From a checkpoint of a small contrastive audio-text model.
Model: 3.22M parameters, encoder widths [128, 192, 288], text encoder layers 8, text encoder norm layernorm_no_bias, text encoder activation gelu_tanh.
Training: soap at rate 0.0045, 8700 steps, batches of 256.
Data: trained on short read English sentences (LibriTTS-R), 26041 training examples, 85.5 epochs.
Rows from block 5 of the text encoder of a small contrastive audio-text model, named by matrix and row number. Rows with one number belong to one neuron. Each number is 128 + 24 x the weight over its row's rms, rounded and kept within 0 to 255. All counts start at 0. Numbers have three digits each. After the name is the row's rms in percent of the matrix's.
Before each neuron's rows are labels from the 100 texts, of 14848, where the neuron reaches its highest value: "tokens" is the input token at the peak. Only what is clearly more common there than usual is listed. The data: short read English sentences (LibriTTS-R). In brackets: how many of the 100.
# fc1: MLP up (text_encoder.blocks.5.mlp.fc1.weight, 256x128), inputs 0-127
# fc2: MLP down (text_encoder.blocks.5.mlp.fc2.weight, 128x256, transposed), outputs 0-127

tokens: "tell" (25); "surely" (10); "two" (9); "three" (8)
fc1.246 050:115110143132147147097161112156128150155125108123107129112122072099173121155076102109112096143143130140139136138112114147117126112124168096126132126068110129124162154107132128088092106123130133157108127110132133155102147136152094130102135177125061173170135117098124146109098126141099145143151115118129141141133148094148115167112113104077108115155141161142163097103167128078114164132131
fc2.246 065:111088154134127122162144133117129135131133109153107156070126079147155114109121120126098103111150138103126137139097133141104142123119157120166117139126071110093108163144131134127082142113121139070131126128121104126132093147096181132117091124107118100161134190139126148188111115120100160134092135102125144137152158137160127102155184149119160129132114169111122110158118108122176118154148

tokens: "<end>" (32); "of" (8)
fc1.123 118:114085142100163109133133133138144114145184127135125139117103144146117105121150107082140152148163143125149128184116094106131134125127153093080147156157073091123138150142124137135119144136084100176141148101124175147148145087134108123140141107127159081108116208118118133117139141162127093118104150103139119131118122122115155091169174084137147149130124158109120114137120117117159120144128
fc2.123 110:133142155103090128095152139130128137111107158114156064150136140150150134133183144079193102130102116175147116141137127148120104143133116130111152124116156130109138116135104115158189077099161099123114155097153158099123124152143116149084143090102119126119134123157099156080161120122126123095152134118142086159099134153120129148138103146161128098109138109131159129124095144156103142103119

tokens: "she" (11); "said" (9)
fc1.166 086:171130087137100072131107138137159136114128105078142127160120145111085133151097126175093119148090097145132163162117175141132114123147154140157159077116173114136150160108130132137114161142134140127128128151119134141161108148114102102134066090062174126148112137099144136137139100129118143121136127130108152132120117100131130162122129143110106184172110124117137131124112107129081103134127
fc2.166 075:105149138118102185133120169113083143121110137151133151155098168104127132129173121126133105149128140132130144079139126121138121144149112115126128118170135143130131098173131133139161121145124141189104144104163118151127145099129124122147094083149128112111085097147097089133112124161133142109054141118118124121112151157152121158119100096169076107094105109139132097118168113105116167090133

tokens: "'" (100)
fc1.201 102:123141117109134154159123119106088109136141151123059092137126164129113134147114100135149166151162152110114142090142075109121166138120162160155127117089129140114098137173139084148112137111126166091121126133161114140103157153123118104130088158132133149157124150143131084167139139114135146118166151117108118099117149124134155162146123140162154156116174130196126091156124114155099131103123
fc2.201 143:111106129151100121137140193122106119124146135120164127178154172115122121103121092108109136148164117130099109126138179133116134135156154125135152141131115099124130119101126145098098104114140136138113119124171132149135128123135142122118073099097175131064147099118096114098073129185101133115113161139174144134135114107145120117162105113171101100142102158102169096143099138118146159119152

tokens: "<end>" (25)
fc1.115 111:172148071110096123083105149129118100131123140158135147124107117101129108121138113138137106126151080135141177115098108125172132108170161141132120055157152105185133124107101138117111130092128117157162138145143115180118138138141118096129127086099072147115142139105148149104170134136125160101119120145136109116104156152115109166107139125131081160113154145143128143102110121111116119166126
fc2.115 125:122124133103122157143110096147117120151074123075134100110141141134158101076125177121159105132121121159109125167179125144133121139161164101118163134116181140167146116105119127137177123139120122116107102152114100140102130141141151148117112110131131122201074116108121126141136089113165113098123114123110109122153115160090118125132111117119148097131136108122111119105167187108140175144102

tokens: "has" (21); "his" (18); "is" (13)
fc1.231 097:105141169111148110111151158122133133156167149099130157151140114138152139095134121170157068158122100119121163111083084127127132133098138138157121104122138124072139149096099151151104168160141099119120104112131083094120124133139134136065077121144166117110128148115136138139145093149117127119082112124165114177140136103101147126146144108121128121129171128167119121124128148113114105177093
fc2.231 102:204116157129116145123111074168136138103155145142152129092125171117090103139139136111120145161127159126158084150169088118109111122144124107113114153127135133137098124151116136190113130118118139147116083140130127132127123110131114157105145161116091123159127109102108105126112155098103113142096142109162149109107143105113156136087132124091103100139075137092174173161125131100104120136152

tokens: "do" (82); "two" (9)
fc1.168 112:157106103152124138103122117123116142103125118165091138095113140142112186161124105133155146133109169086148111136112170141136118121150137128117116101164147126136105132102122163109087175131086124095130103122144084167127089118088142105129106120061117159145143136114128156142152187096112194100127114137114165105123102086127173119144122126151111138132132144105125098129119129091124121111142
fc2.168 107:155151118104114130125101087153134109173114150093140093112132150109093078155148097107109129104122162151115101112146145146122148114162137170117144117165150109153162109133146138133123151183087105149115117148140125125147163107093138131151131129136126153147072094149187098181113133149096103115124159101139149103112128130091105080119105125099158119089110124128126151123156088129111108129119

tokens: "she" (77)
fc1.182 142:106104121116138174132115069092138126125155128167145137134146088155127117120098090116118131133132095092116154154121096131091126108111118116126174160123112091146138114172122125120114119156131130151145130152117124157144142129095167076104119099100146134152155128178149161170137129114166115118127067104113131115135136105072144147094125100123140107127094084120076121130130094142152100121100
fc2.182 132:122116139125111089118109144082128093138143139141082145100138095155181136128107110148110123158164079126122107106100161115160111105115129137132156106111126071106104108099114137120117129157114117103116143101105129181152147133094143111113098129084100144097158150142139139108154139115128144178138175120140136078124128118166140151159170144123123164151166157164093139154099135156127119110116

tokens: "say" (17); "see" (11); "said" (9)
fc1.239 101:142121105152110110129133149089128137119116098091136105142126136131147166139123122135134129108128098110141140137089117132176132144125151164141130114130128133145139107062142119104159122141078099117111105171110171133134172136099100155132107129075121153102166117125142105093163090087171132106122142151125089092083107103150162164086124134091102166129113114174123124126114141102140152147166
fc2.239 106:150188125188136144142131125152105108072120108134163124163093159104132117118142174114102174102087110111139108119174107176129122125155096121126111099109100149110118140138158129158091105150170132169175107113125112154118134122119121114101137136145156137134110121127116124120120133128111129100147088167159208128131110137116110122098124125156121151104133110126110116116173125146093134117099

tokens: "she" (85)
fc1.125 058:144146115129119148138120118096166144140140130124136142113108064133180098155118134114105191114131118120132154118133123142125133137092125106158146132126145109143108133082140161129127157159118098124143135165146140140144163120132082133139112098120122141147112090142091156116123086082138150134120122137130155162115134065130129095145137095079115170121139126140104062095094149113127191159109
fc2.125 061:135089142112151094119119110117155130144137129116126137091144135169128160152119091127114083136171116102075108109096129101117160133133135085147087112142106105054132161116120129108101126131099146078139121181107159159116111143084130113127127134145082133139156144130131172141111124114088166184145144137137122130171156092139141121145120142139125134127156180148135131112153111139148112123162

tokens: "<end>" (32)
fc1.140 110:131099098094145113115129209151132112114113146115121104122090146049150137123151134116155091134136101114172129100130098115138065134135151129139160104141119139114128119103153120094154121143147158126139056145138142138141122136169096125148072107135106145119127166157126113101130099152103149129151112148144144107125093142147156180123132126133111141135099158138129117119161153149101137112144
fc2.140 100:141113187130162165117114091123141154134088149139124113183108129148104141148146127110162107134097129159155118157153122146140152139132130153150106134128147114149138134115118053117113102148114109131121101155110143093128158119157058111110157112156127141090105141151100131097141124106118052101099110130104100135124100164145131101161087157146132133162138119101137116166141152127128128101134

tokens: "the" (56); "look" (31); "buck" (8)
fc1.184 101:128105122151097106172127170128086116150109115119135111127095140147115186153135131091128101145119151139137125108082103085120123131124116128139142132127082114078086159149142159156102157140153117159157136120187183141136099126125158106122128104143158102138131109083100143104145163154148128124116154134124093141110138099130119110145112114161160148116125151134192107113106113118167114087108
fc2.184 090:146126127135139143088152093146148140119138129163119101136113164130105134126171074079112133097132157167124075117149130137114157173171096117085136117118115112122174118123121130103169092112123109127159118124145167112089136121081137165092141133115109146093119111141098096117163156179113130130148161106129095133131099112094124146123116126158149113095091124163111132139134180156117134139143

tokens: "the" (18); "be" (11)
fc1.24 101:106109154083119133103136175102154126109207133107114130113130113154154112182149132121127103059105115112161148170121115080143135126164123141139156121165141100126112121151129152097163117169114123064088148080120154131128125114062095132101131133145114096105110128135117158133153140151104107126150168154100114122138146131132123143125132122132122128131123101117144176128115138153127124127127
fc2.24 098:100205107135121165099160119164110137134153127107160106114107139092086109125165127122134139107123148176113101124143129120098165136094135172086140123069179152114127144141087151146138094116152098168134133110151125100182108141136134118122168117121117164147123151121141123141108098140104108112164122130102137123095114116108140124125167082126137107128125157120162161094105102140106127115129

tokens: "perhaps" (50); "quite" (8); "five" (7)
fc1.143 098:167126106126137186157182141129126098113116173085101170098131115101127126108118095091118131118140057090122130135138109132149131181135164125138134126099138137126096081093161148134131118148133103149123094127149129146123144135133088117087150111112145164124144129165132138133142105118168132144102149084135109143129136118125140124094098132142145108156183159079105132110102091146114156124120
fc2.143 095:152124113111127146142131166133098137166144117143104083171124165156107124155141113105124153086097133177118138083117143133155137162137101158145132096134117124123120145149119088164146088147143101140138092092100170122122186116113131150122112142128167113123136063163137121115122140125156070128110131140107112168177101116112150122132091141125099148122094119169150151138118113138125098125163

tokens: "very" (53)
fc1.250 094:090169155112128089122108110092146152135133094175081133109144130143128109128160092083134159162076108112178150115175110113108186125150145171136133122122150091134107126115106140119173145108099114100139122111087181130097136123163147116097132112140155130118122114105117147092167111111122112113168143118121127102140151129112106107138147125107156148115176133106126141116108135158154156109125
fc2.250 089:119122120148123149179105100152128143099102084102122119129110110112098130157151164140151100135115150142153119147113149118115114166100088143131130167103147147086155101167137111142141141094135133137114110136157103125110070107144156178085133179118113129127107120110104149136142138132142119112096139151106104134161103138128130125112141065141108111159131097106123189100152140182171114145102

tokens: "he" (11); "very" (9)
fc1.102 090:110127119135142108167181152114089168167111146172161125151122109120138134139117136148153132144141175105118126102131122124158093173105107141125117165129137138107098138135142076108097150143134144106182156102087167131119131115105113146117113184130155129084145161143165115118127132069122121135122170128141109148147134091149117107093136126136141177106132123124077112109138136160160093130123
fc2.102 100:127144117093129146099105137108121159129123140156098146146156128141158158114153131153121159110106112106210133149125096116111149115131154134167097149124101119122124113129103118101137147133122129130141151110127091086134211142119136187123151103135093123094141109131131120110116168118147118116108110167104151123128130131129164126133114172104129097077099092091155142087150126070132155138114

tokens: "was" (38)
fc1.234 080:148142127095132122142149134129149110097103145134122121108143154147123141145134183165106098109141142132140107146142101117148118100115142117157139139170169094106156143131159113113136166130166113073104101157159131120146080096163143123146109135169112123101066108132132180153099130091122167140144109120112146148119104173116188085153133152137125123166120148140092105151122132107153102125100
fc2.234 092:060082131122127140124117126126123162104168119132102124109084121147085145164093139111112149104134130089150113104135086148156132160136098151124102127095116181156132130147127127161161094130117132152170146117115133107098142129109126110121180195145116128149151137136099102142159143098161155141121117143092142135148085131105118153096152100101120126129133099159103150096106133148102147161144

tokens: "i" (22)
fc1.238 114:112133121108089068139114132120120070149135167096142135123114106171156122136092151139097149125135126129097139112121138132121132151122132173140088128140145116143114135139104144121152126155186127099151164105061098125148150152086134151122149116121128186123161143092139102156086179144177144129157135132150126149086080115122107119151151134121162146133140130146137114124158137142143138160157
fc2.238 118:105132138132114137154179122121121109155121125118137107104136130095103109135173092149114103148070162124115093110143121151112130144160146155182115158124173156127121120138136099109126166146113144148168112155125105109088112149129142157114135144147145116130102096155150146178092130120094108105137100141172094167157100125106122128105111071094141135124096104113071127122126129167116124169109

tokens: "she" (42); "you" (31)
fc1.70 109:134134102178108162109105086080161139107131148126146149117149114166155142127075110122108144167140115106133138129159106078155139140121092129123181140127155120113101128126124161074136131142155125160118106119134143148123136164093162069150130129146125123126140148088105148143127147136145118144127161123157153123107113136152131164083108099127137144147139147134116145110164207095112127161143
fc2.70 110:119087104139123126124109157168099164137131141099132101117119170136110125099129154126131153140106167127160114146124134087138088141100105135150147154133118141093159104166080145140112141133114123127185126122135115144144140124085102126131141112157152109106147136122114112128134095165153085130168109167127120109113129177104155130071141094137097126060116087142137179114152152126109157093131

tokens: "she" (77)
fc1.253 117:112123104087126117112139090126126137111151091139144121094156119112129109168076078097130125135136126136113135127101124189125147117126101160138136108121129144090130127145173163135172159135135153133131147111180146100148130120099134120119104117115137100144171136057159098140160144125115102176126090107156125149122173144133144164135134154147109171136112178130154127129110123115129096096085
fc2.253 106:128164185085123138143104100156120125080124121119170079094126170140118128133156124088131132114159154144116110109130129127103141107133127139164139179109168113093147160151100090126130093128130115118149174131138123095136134145154161125093129112126118139109124119104133137141126165116154107117131103108146148154159092082095142108142143117148117079133120101131108198087125162128107119130170

tokens: "say" (29); "is" (23); "said" (16)
fc1.162 068:146125121146155079131119165070110088116139140090150125124140119155132115120134166167115104132151119115092161148135118115106129139115119084162110169129111075129128110134115157089118146122118121130145075094105099116098131128109125138111084133145126109157164114146145155145136106134111116117116111132154133109116151122079147199110149141087142074123138147106141074116153142118171124102153
fc2.162 070:147133144125130140111134141110147083136118086111130126096145095112163104117073129111109105150183100131099140131110123141154108106119164114149127143136149113128091151117153141152111123163154107084154126109131132092118133101194151133111104139149140159179135116138144128129162095091105118164128103111140153126134150088183120131167146159110128138148139150107106110153144110103164062099127

tokens: "tom" (14); "come" (7)
fc1.34 110:148165081107084123102122157126138171096115114171118116143131115114117092166091141126122121081106126134140110168106134100179158098150163120137139092119151121117122141144137127134137115116116112112156140109122128121136082144136106121085145123095138147111120162132147126103126138140091205156182121117107134148125123144134140132149133123172154118105170133094133154142076107156113122088176
fc2.34 106:107172163109133164124122053117106118185103135125121142109137121138135126162191160126132136099127140173137135091141088138118107130101068158133148153160162118118139137134117122166156105131129125118136159125157071108117132100126120136144136126138160071131124105118129129153179119122128141113105137119124139099149148113125109145108137141130151084116115157119151127099101135165072169110117

tokens: "i" (72); "on" (13)
fc1.214 055:069121107180115163090137145120174188146131138138098147110118122136148122102101098117103142120105115136126138116088128114151152093094154120141132114164104109130121136145125116173116148132113113139151159106126113101120100104099120118130090144123090131149145168149146196138168149108098119118135132109094111128110122140181119163128143148147078142147137115120144093105136129193132156137099
fc2.214 080:124143121149132141135131131090158150134130131119083151111137105159183139149104115117092125126156103102112115089049151116123136120127154122157112105131082089102102127086136128140092113160092086104139155129131141159109179107089137096117126165114123145144170143126135117119138156108137174171146140131111127136127183132173107120154139131113156179138158118152107093130116146126105115124126

tokens: "well" (79); "i" (12)
fc1.118 092:204133124136133184148139160143108140137105131094118159098094119145112119125129123116103114108099101105127107104088107120102151145149127119131090092111122104102125139126119150127085165110100106091131113088125120150103115147128141112098145153134127146095148125134118133154157092124135155147089140129170103154144111097115159145147100136151087172141127157109179178180128133123158165124105
fc2.118 093:128129161116152159127160075133153160183125153157159116166134135156124124142156117132144125155105108161103149150141111132124152118132148159127111146150162119155138150127108103122142094137158080152169111094139120070120087132152106129116171147137147116111093064145131126116145131103126119117124130148158099085104135154077139155079073109156125125134115136099145142110138104123150129111097

tokens: "she" (41)
fc1.230 100:098147117152094101152127120124175108105118125089152154084175140169164136187106154134159140139088152115103130138125132125140191094133100118099108114177125136128126167107141149102113138110121144136143137156111124114109138138148099129117098134147134098113126129114156108123147114126118107133200078148117145117076157114150122144073118143124122188121127135115127096145124132149114103155108
fc2.230 106:111116075092146139151081116125148178109136152172121107127126193046149126098151145141145109144088077120134097108147117157104123180161124120132159121129174145133144137129148105124152162100135132084094137162088112109116115134117137122139128126115170122137141118124162127111143124141122139079126150128109108137136130140104110095130126125164145129117121119167151136112131113094075152129114

tokens: "'" (100)
fc1.232 089:139117058161112152151150104115155101151141114142114116149114154124106119091121125091110123126155151092145168124102115116106153099141102090166125152149108117086153159115137142173117114154106151103155130142142140183175140079139109139122153098145129103080099121135102104108128112135143143131132143150134154135105177096065125110132138127121100153123163139136157070131141131132131130115146
fc2.232 165:126125103147141095107147130124150080135139123138094132071132113182124112135094091121126122098197135077090124098112124139122139117137154081156126142133107122096151153112156161118118119125119165132176136130151140169126138093127113116105110121142152134091136110118094105124142159132131167139131130119105151095117159084146087176139168125154169127160136166118143086116133154160114137142121

tokens: "<end>" (42)
fc1.82 088:123152139107120122110174145077142086138093073196119120098127123119128103150176127107115171119107145119123162122129136158097116122119144132162142137096095143134136163131149124072136159131145113097148155112120138096136123086130130131134120138066111108110151188103160126134090131088126130076109119113131161129131097140129130105117153120128156133139129131142136118121100165141100153114078
fc2.82 082:148153172139109115113114119123056195102157148147125073158104164129170134092157150164136118118122161136134114101165151123168107152127099152096117120082121136106151097154137106137146127097144123147126124107129151137121109150116083091146146179129167128104118137151118130143109109105137117111117105144194139134134105109133160127105123103146127114086143090142106123146130130095123147117135

tokens: "her" (8); "you" (7)
fc1.221 106:145137114090144132120146080140153120103128142145122172096142105092098120132115154125097145110125109134141115117135097154158134104130131105093112082116131089170131077120138136111174083123096112137169134098145136151131099135142137080111116167139115143102142127123152125154145138149137139165150118122109099158114145132181142155097124144117145173090157157135160142129132126097132062118189
fc2.221 103:094162146160095144138161120153114096110141124098151120158132140066130153132155103117117139095124155103148118120159105100079155125144118105155149166150143136092145098135192143116137131129163150156098108164092108146163122117117107144151110115171124101144156130101123114124107130150128138113130146142187121116102178133127121083155108098131168098102083117112142108130131119106139147090139

tokens: "we" (39); "even" (10)
fc1.226 115:098128169170163135099107093128087128130131123098129136104116093081153106104153111133125139117134125089145152106157111157108108084122105118109139108133166119107095151081149180143179087154115154160133136128145123145118169107127129158154141119150109099124141100134147115118177161153140135158122130156115121143156145155136103108120110148146098121131194109125147110118131131072094099109110
fc2.226 111:095123142093138119145107108118134156120115147158140127110114155107139160118137219141169131138096144133149142126170173118105148160154101141096099136106106137174129127151129072139166164147122146139102105157080121168083130138131153124130109126142168102120112142124111135125111146113117105107153116128147109157162052142128104141127103117106084123129094134136140125080118125120113139123133

tokens: "you" (49)
fc1.163 105:151137129103132119126154107105147128103111120129112118111160120148180117153151127135076125127112141169137124102107093175151144122118096094131149105127108135136118113085139143075092158135154128131137119181138129169100164130142099121114116170148113128123135162118118130113137140079140115097157164171099114099153149109130149169094131138099105156157113131182138141127173137183129172104147
fc2.163 111:139151159154129142147106123113074160090089148165118125129083156122117109124095115123150172125104118123163138211126155102123118157163125145107119136145132153141117134132126128142136132112151097181168097106132123099137119138152117144173146104138131129136151089127132102131143121121128091081121117121119155133121075145100099131101111102180124125172165132110102127127114142096080162123118

tokens: "was" (85)
fc1.209 102:142163068101114166124104143127132161147144136128116125103161112151130129119116118125101141134159136125139131154164153101144089111083162131122138113113123087104125146100119151131136159100121144116105141068143129112112142165109125153110113150123158103103088164114136097129086085145116103170096080123111177152101140122131190158110116143115120140146114119162137189125137120089129160111114
fc2.209 096:117139142112152162146101106144067141086134121117139088151167097135131126119136132115174103118102131124152135158138107134121089190117143155107138157103162156077139091155108178141172179118163141159155153124126110102121148098150102112116129140094122118131130133149105132122096132122142100126117172149160092108145117140117152096115116076142113133112145106138158143164147147120089151108136

tokens: "of" (54); "look" (31)
fc1.31 115:110167104120118145111130143139119101076113136144132126136128138135102131157119105109151087107127147130154151120075149118121106098140117126136108138122090151146147142142177102092154109122127108111051147103115143126130147104155162118141096122140139078114111190170107097107085129115141128116142120124146172150100130088143148139122101127165127144149145137125095107088133131162167152175086
fc2.31 102:114129173138099114143100107137127163171096110093108120092134130144139131155160083131147109136128176072161158133160097132096097168138126169120130131155143125108145121120108139153101143093141093124159119129128120072135132132106115145115114131160114151120135145139115126156149130123129123115157173140148096146130112145118130122099128096153146089117102117085134115073102146157074157147188

tokens: "her" (50)
fc1.98 093:082131083134115088137128155146104129130112151113070146104135098153112120138122069160117136105150160131166125172098128129122175088127125149099164132138124149103155146118158197098127120125130139127126137136103139154122146109096113154163123145169088112096112117116149130115091124138129104125131119136132145139135118158106155117158120163074137133118154112109103088146124171169144155166149
fc2.98 083:145144126107150136104152086146155176145101101123175105131139123101116079098162143128170090126079138132130120108138131145098109130188116138123127165118135176122127103141107157123145130066149128139092147129131100124118111142204130122123072163129143111139122097132132112163118147125141090137147139113111086139122115148109174144146107115116142129136142121113104112123170128142148172118089

tokens: "and" (96)
fc1.252 106:118108147119158177117142130109124155102084161083078128106085111104130134097115121131143135100146107148123132127173127107118113137127127093140143124147123106158133179084116125167138148152106150108138134144097122156201112108170136134188100133134131132103134132124171118135102139135076111148115162124134122132108109134153116125166145133126166137128110130147127097156192143127115166169109
fc2.252 098:117160132114133117058151154162118132138155077096196132138095148120131104125125137107153154122105151142099128157172157148133169135124075102119131127083146126133125126146098149118133128127158111176158142117140150131149095114131124091116105131124186138133075131121113142137147141121135086120139105118148120156079131112122157106161107118136101108137129143124122165131137104156162093081102

tokens: "<end>" (38)
fc1.36 113:121122149071079105151091101125158093110113127160124092156156154124157143146106137129107056106168132136089121146107130109172122076157129115129136118144135147115150120124112134099124105103122153120169121131144129109102111118147094104123093099079098108154156149137128146148141101149089127123163119086163106087146193138093117144141113136088109133121117129128137126134141144126105130112158
fc2.36 091:111102154117072112137092108116143180107108118102140181144167162170156085127152140148101142141122110163136108104150124139107134160161102148139109117144165156152121157128108090146080151105152125117136130167109159103122139121158143124138127069139107116091093116131136143123114136119116063118138171117155120141117151155110123130144106115111129102078088107170113116136130104144099123131125

tokens: "he" (29); "you" (16)
fc1.188 082:134126164147124107126154143097044145113098125082128153110134135153122130125119131152094136122125119083089148101142137142133155158133082098149139103147140140170096121091110155123105163117134142138142085164148136162159170133139143102123112152142164150128111115140094111111134095131128145096117151125145160107127134125134151172138137165107106082153101130160089120150083094121167127165130
fc2.188 069:108139085123089147137106061136108122081125107120100115152121111086122141138140174118177171110113160168138112119117135131164174129144145152125108145126177118134152163106122085115090109133099119127144148101101128145104163184152133107156134128100129137163109139132102157125120089109124109116121101094120128127148093124148157113130116105157156121090137108169126130128117121154112135161180

tokens: "and" (8); "he" (8); "man" (7)
fc1.87 104:154127122154141157115124111162137120137156157140117142115151163149148116121086131099134121133180115100103105133120130169136131151155113144120157168164084117112134111161126106177175111142137135082120137156085178142104129121122119131076158151145110128133164160096146114117119151129151104192129133159152119134118153120135099106148130145129090141136144137164125131173153131165151075152091
fc2.87 097:110115166071150179134127090115111156146142138149103088120121123088136118094121181154119131161135157172134135184150101111098148101111097135152144163121174146103126113171111150163143152098139150132124096148120120124158096127089122134139137126156141131115119108135118123120141123079127134087161104106165110142129110135139141094119112085175117129130137098152126135123078120121096091098132

tokens: "he" (10); "here's" (7); "was" (7)
fc1.156 104:134144172088138148147141076145137158144117132108134146131118107170158101090096135167132094108142125107116164137124130141181146158156129110166129122133142121155133143140126149133103133145094135109172067141137139103128125135181122102140132101148090129111140106139115078078111090110126118158182140127109097148137183137152123174103107139133155092143142118138143162101115122138163145121117
fc2.156 108:145167122093116149133120129122112120140101138078148119128157178123164141132167127126117120118065154142133121090141083127113155141135141120092158162066160151122145125126124160115105128115136131139096156136152109119111090151116094131121170153143150105149142174113121126132143135141118124087134106073112105097154103119130132130119103157163143155115079165151119161152131130145064104135097

tokens: "her" (49); "some" (13); "first" (9)
fc1.189 112:108168111160155119102192103122088111120118127140091094151119122104115096073099098143139145072116132157146152123121129156116131141134164110175138116110129166140123153128088166135123089114127103083134149096110133171138119115152146132155114134093118166125075148127151106131082124105129134150127127087134148141161115130112106107145106158089145117110125131138093136182148149110141150141137
fc2.189 115:167152129071120126075141123137147125170129146137138081170130202124140128138104162120166130136147104124110110120167110134140114101154121112137141121122166131129146137157134076138151090083105134172104144138121136106185120125143071130131107095143116100157109141109120106131118175148098109121097122121120125134111150115139139131181114122154111134139096122137066129105141121163117124120105

tokens: "well" (9)
fc1.56 105:139137099113088172139137113126078150107092164130129171144174124119099111128119122103121117121102088154159142117121133098145149107096146179136130167105212126144152124099157088173120107143131118129150137086142125114095113122136130130168121085108096143129123129128131141121134085086134155136126174108082128123145154079150125113101143164137139125146135115100128135098126103130164117132114
fc2.56 101:104122129148112131147089086153066105144105164111095127121139109139120138161091137147138153127117115116160069175158092122172124121108162123113100169113130106133107145154151122125112131085106141137122136139137103091115121096135110180082135138168112118161110141109175115172111180110115104118104115096161127152144104138117141107129175115143137098118132142141129130099135144110162155127156

tokens: "you" (49); "your" (8)
fc1.55 100:148117162129116115148143138130162133132149163126118141116121106164126128130138096167117117165107127105106118142130136112111132139117117141124126104149163130137158146113117142059113180128108163117103113119144171115097143136136124095143116112119132149112116149143120122136164095118107090133164173147087157111135106134118140113138115127118094200156150154106127169198200147142110123114071
fc2.55 104:101133132130129154128152136110112105085144135105111126134123161101117107109160130115175122114114108154134102080147096159105170136124103189177128113114116173121129140082093108136085138113161101169127185148148126124106148149129152158121148108109170165091110140147139090152122083151109127134097131120126102122150139162150129103086117135135137125106105120163142133094111156115130148157086

tokens: "did" (53); "good" (28); "give" (16)
fc1.71 087:125162143181139168150122154115146175091132126100136163166097130099116126109120126137124182106145147093128132127154148127100115102122157131129117118088122116170139150108152147173097125101095155116128134121115111114156166073108147108100109083148094094116092150147139125115098111110121118132125138126109188138102122089129133077106145135119172107128125170159120099135083129126140139121152
fc2.71 064:164110122087141071117130154134108096132137095145145111141110159128153068146099104086144119187146132090110131121154115165133108102099122109153112124124126175102090142127112132126148153146142124168163156149137132124114145128124126171162138166096166135094138091127116155113103167141131150106128130147159138103105122107158112161116097087124120131091128090139141110124127159160112141160170

tokens: "was" (27); "with" (10)
fc1.122 106:145120069117107117123146158105155126152156108151126083124160107132108134119119154165154116158161156146106132122141081101176130125135109108099095097147130111137126113142170131061126081151138124130114105136097113149080147109131154118104086153108117091161169088092122137118142115141134138115143147161137125134158150117127177114133099106116112136126134146116113112088122173081144096107110
fc2.122 109:111128112120125132136138120130095128130120135151160066120108136137100119117157145163213136144156166127163110142171142141149124134135156175136128149125090113122097171142116152128129144142127070129137130189170119114120118117142154136126114098105127096111105134170136095126123141081108100143084113119139117129102072136128116112098104134173108132084165119137172136148118112114109118115144

tokens: "do" (50); "dear" (8); "be" (7)
fc1.10 101:115091165137146159094097156091152151146112154125110125141119120127154190122145102138138126110081163107117123090100131086105090136109158160107065145125125166127146128142159111105123153148123167120137113150183110117103146131115152120140094147116112115134079156142109088112114139128107162160125138155145118116174136130150165128154116127133139180148124127127147135140123140090123095127184
fc2.10 085:134129105102130168114104105139109139107131115113139098174159179079140098129146180131132113105153138120184128093162159112123136065169119130169182127110170150147126123120078101130108136132100143203081149118124147119141128142133134137141115099124135148132110105111140170102130136115134141111131116117112120149131116127130088114123092106136107117135098099162146134120121121160136162130086

tokens: "of" (16); "the" (10)
fc1.206 116:127122146137131139152128137139180134120167132136153129110154121146123168111079161094141110116140131109119127121086134133141116123115154152116099111071155111101133128109103119169131090131153112133117160112161143161072077142146166106144167151138132108131134157105104097104138142117137099171173122153105111145116166098106138139160107153111141154107158138129105101064119078121139161103119
fc2.206 102:119112140106149157153162130160110186134114094093125145147128157090109082156178092112154095119153162119118101110147142130135160170135138107077167123131127151144167124125125108119121145086147121113126126116127130117141150111144116106131111176125137111113165065167114115159138103093144076127134159105169138133131092153086140102126103130127132095110143150132130110139138108121071127142150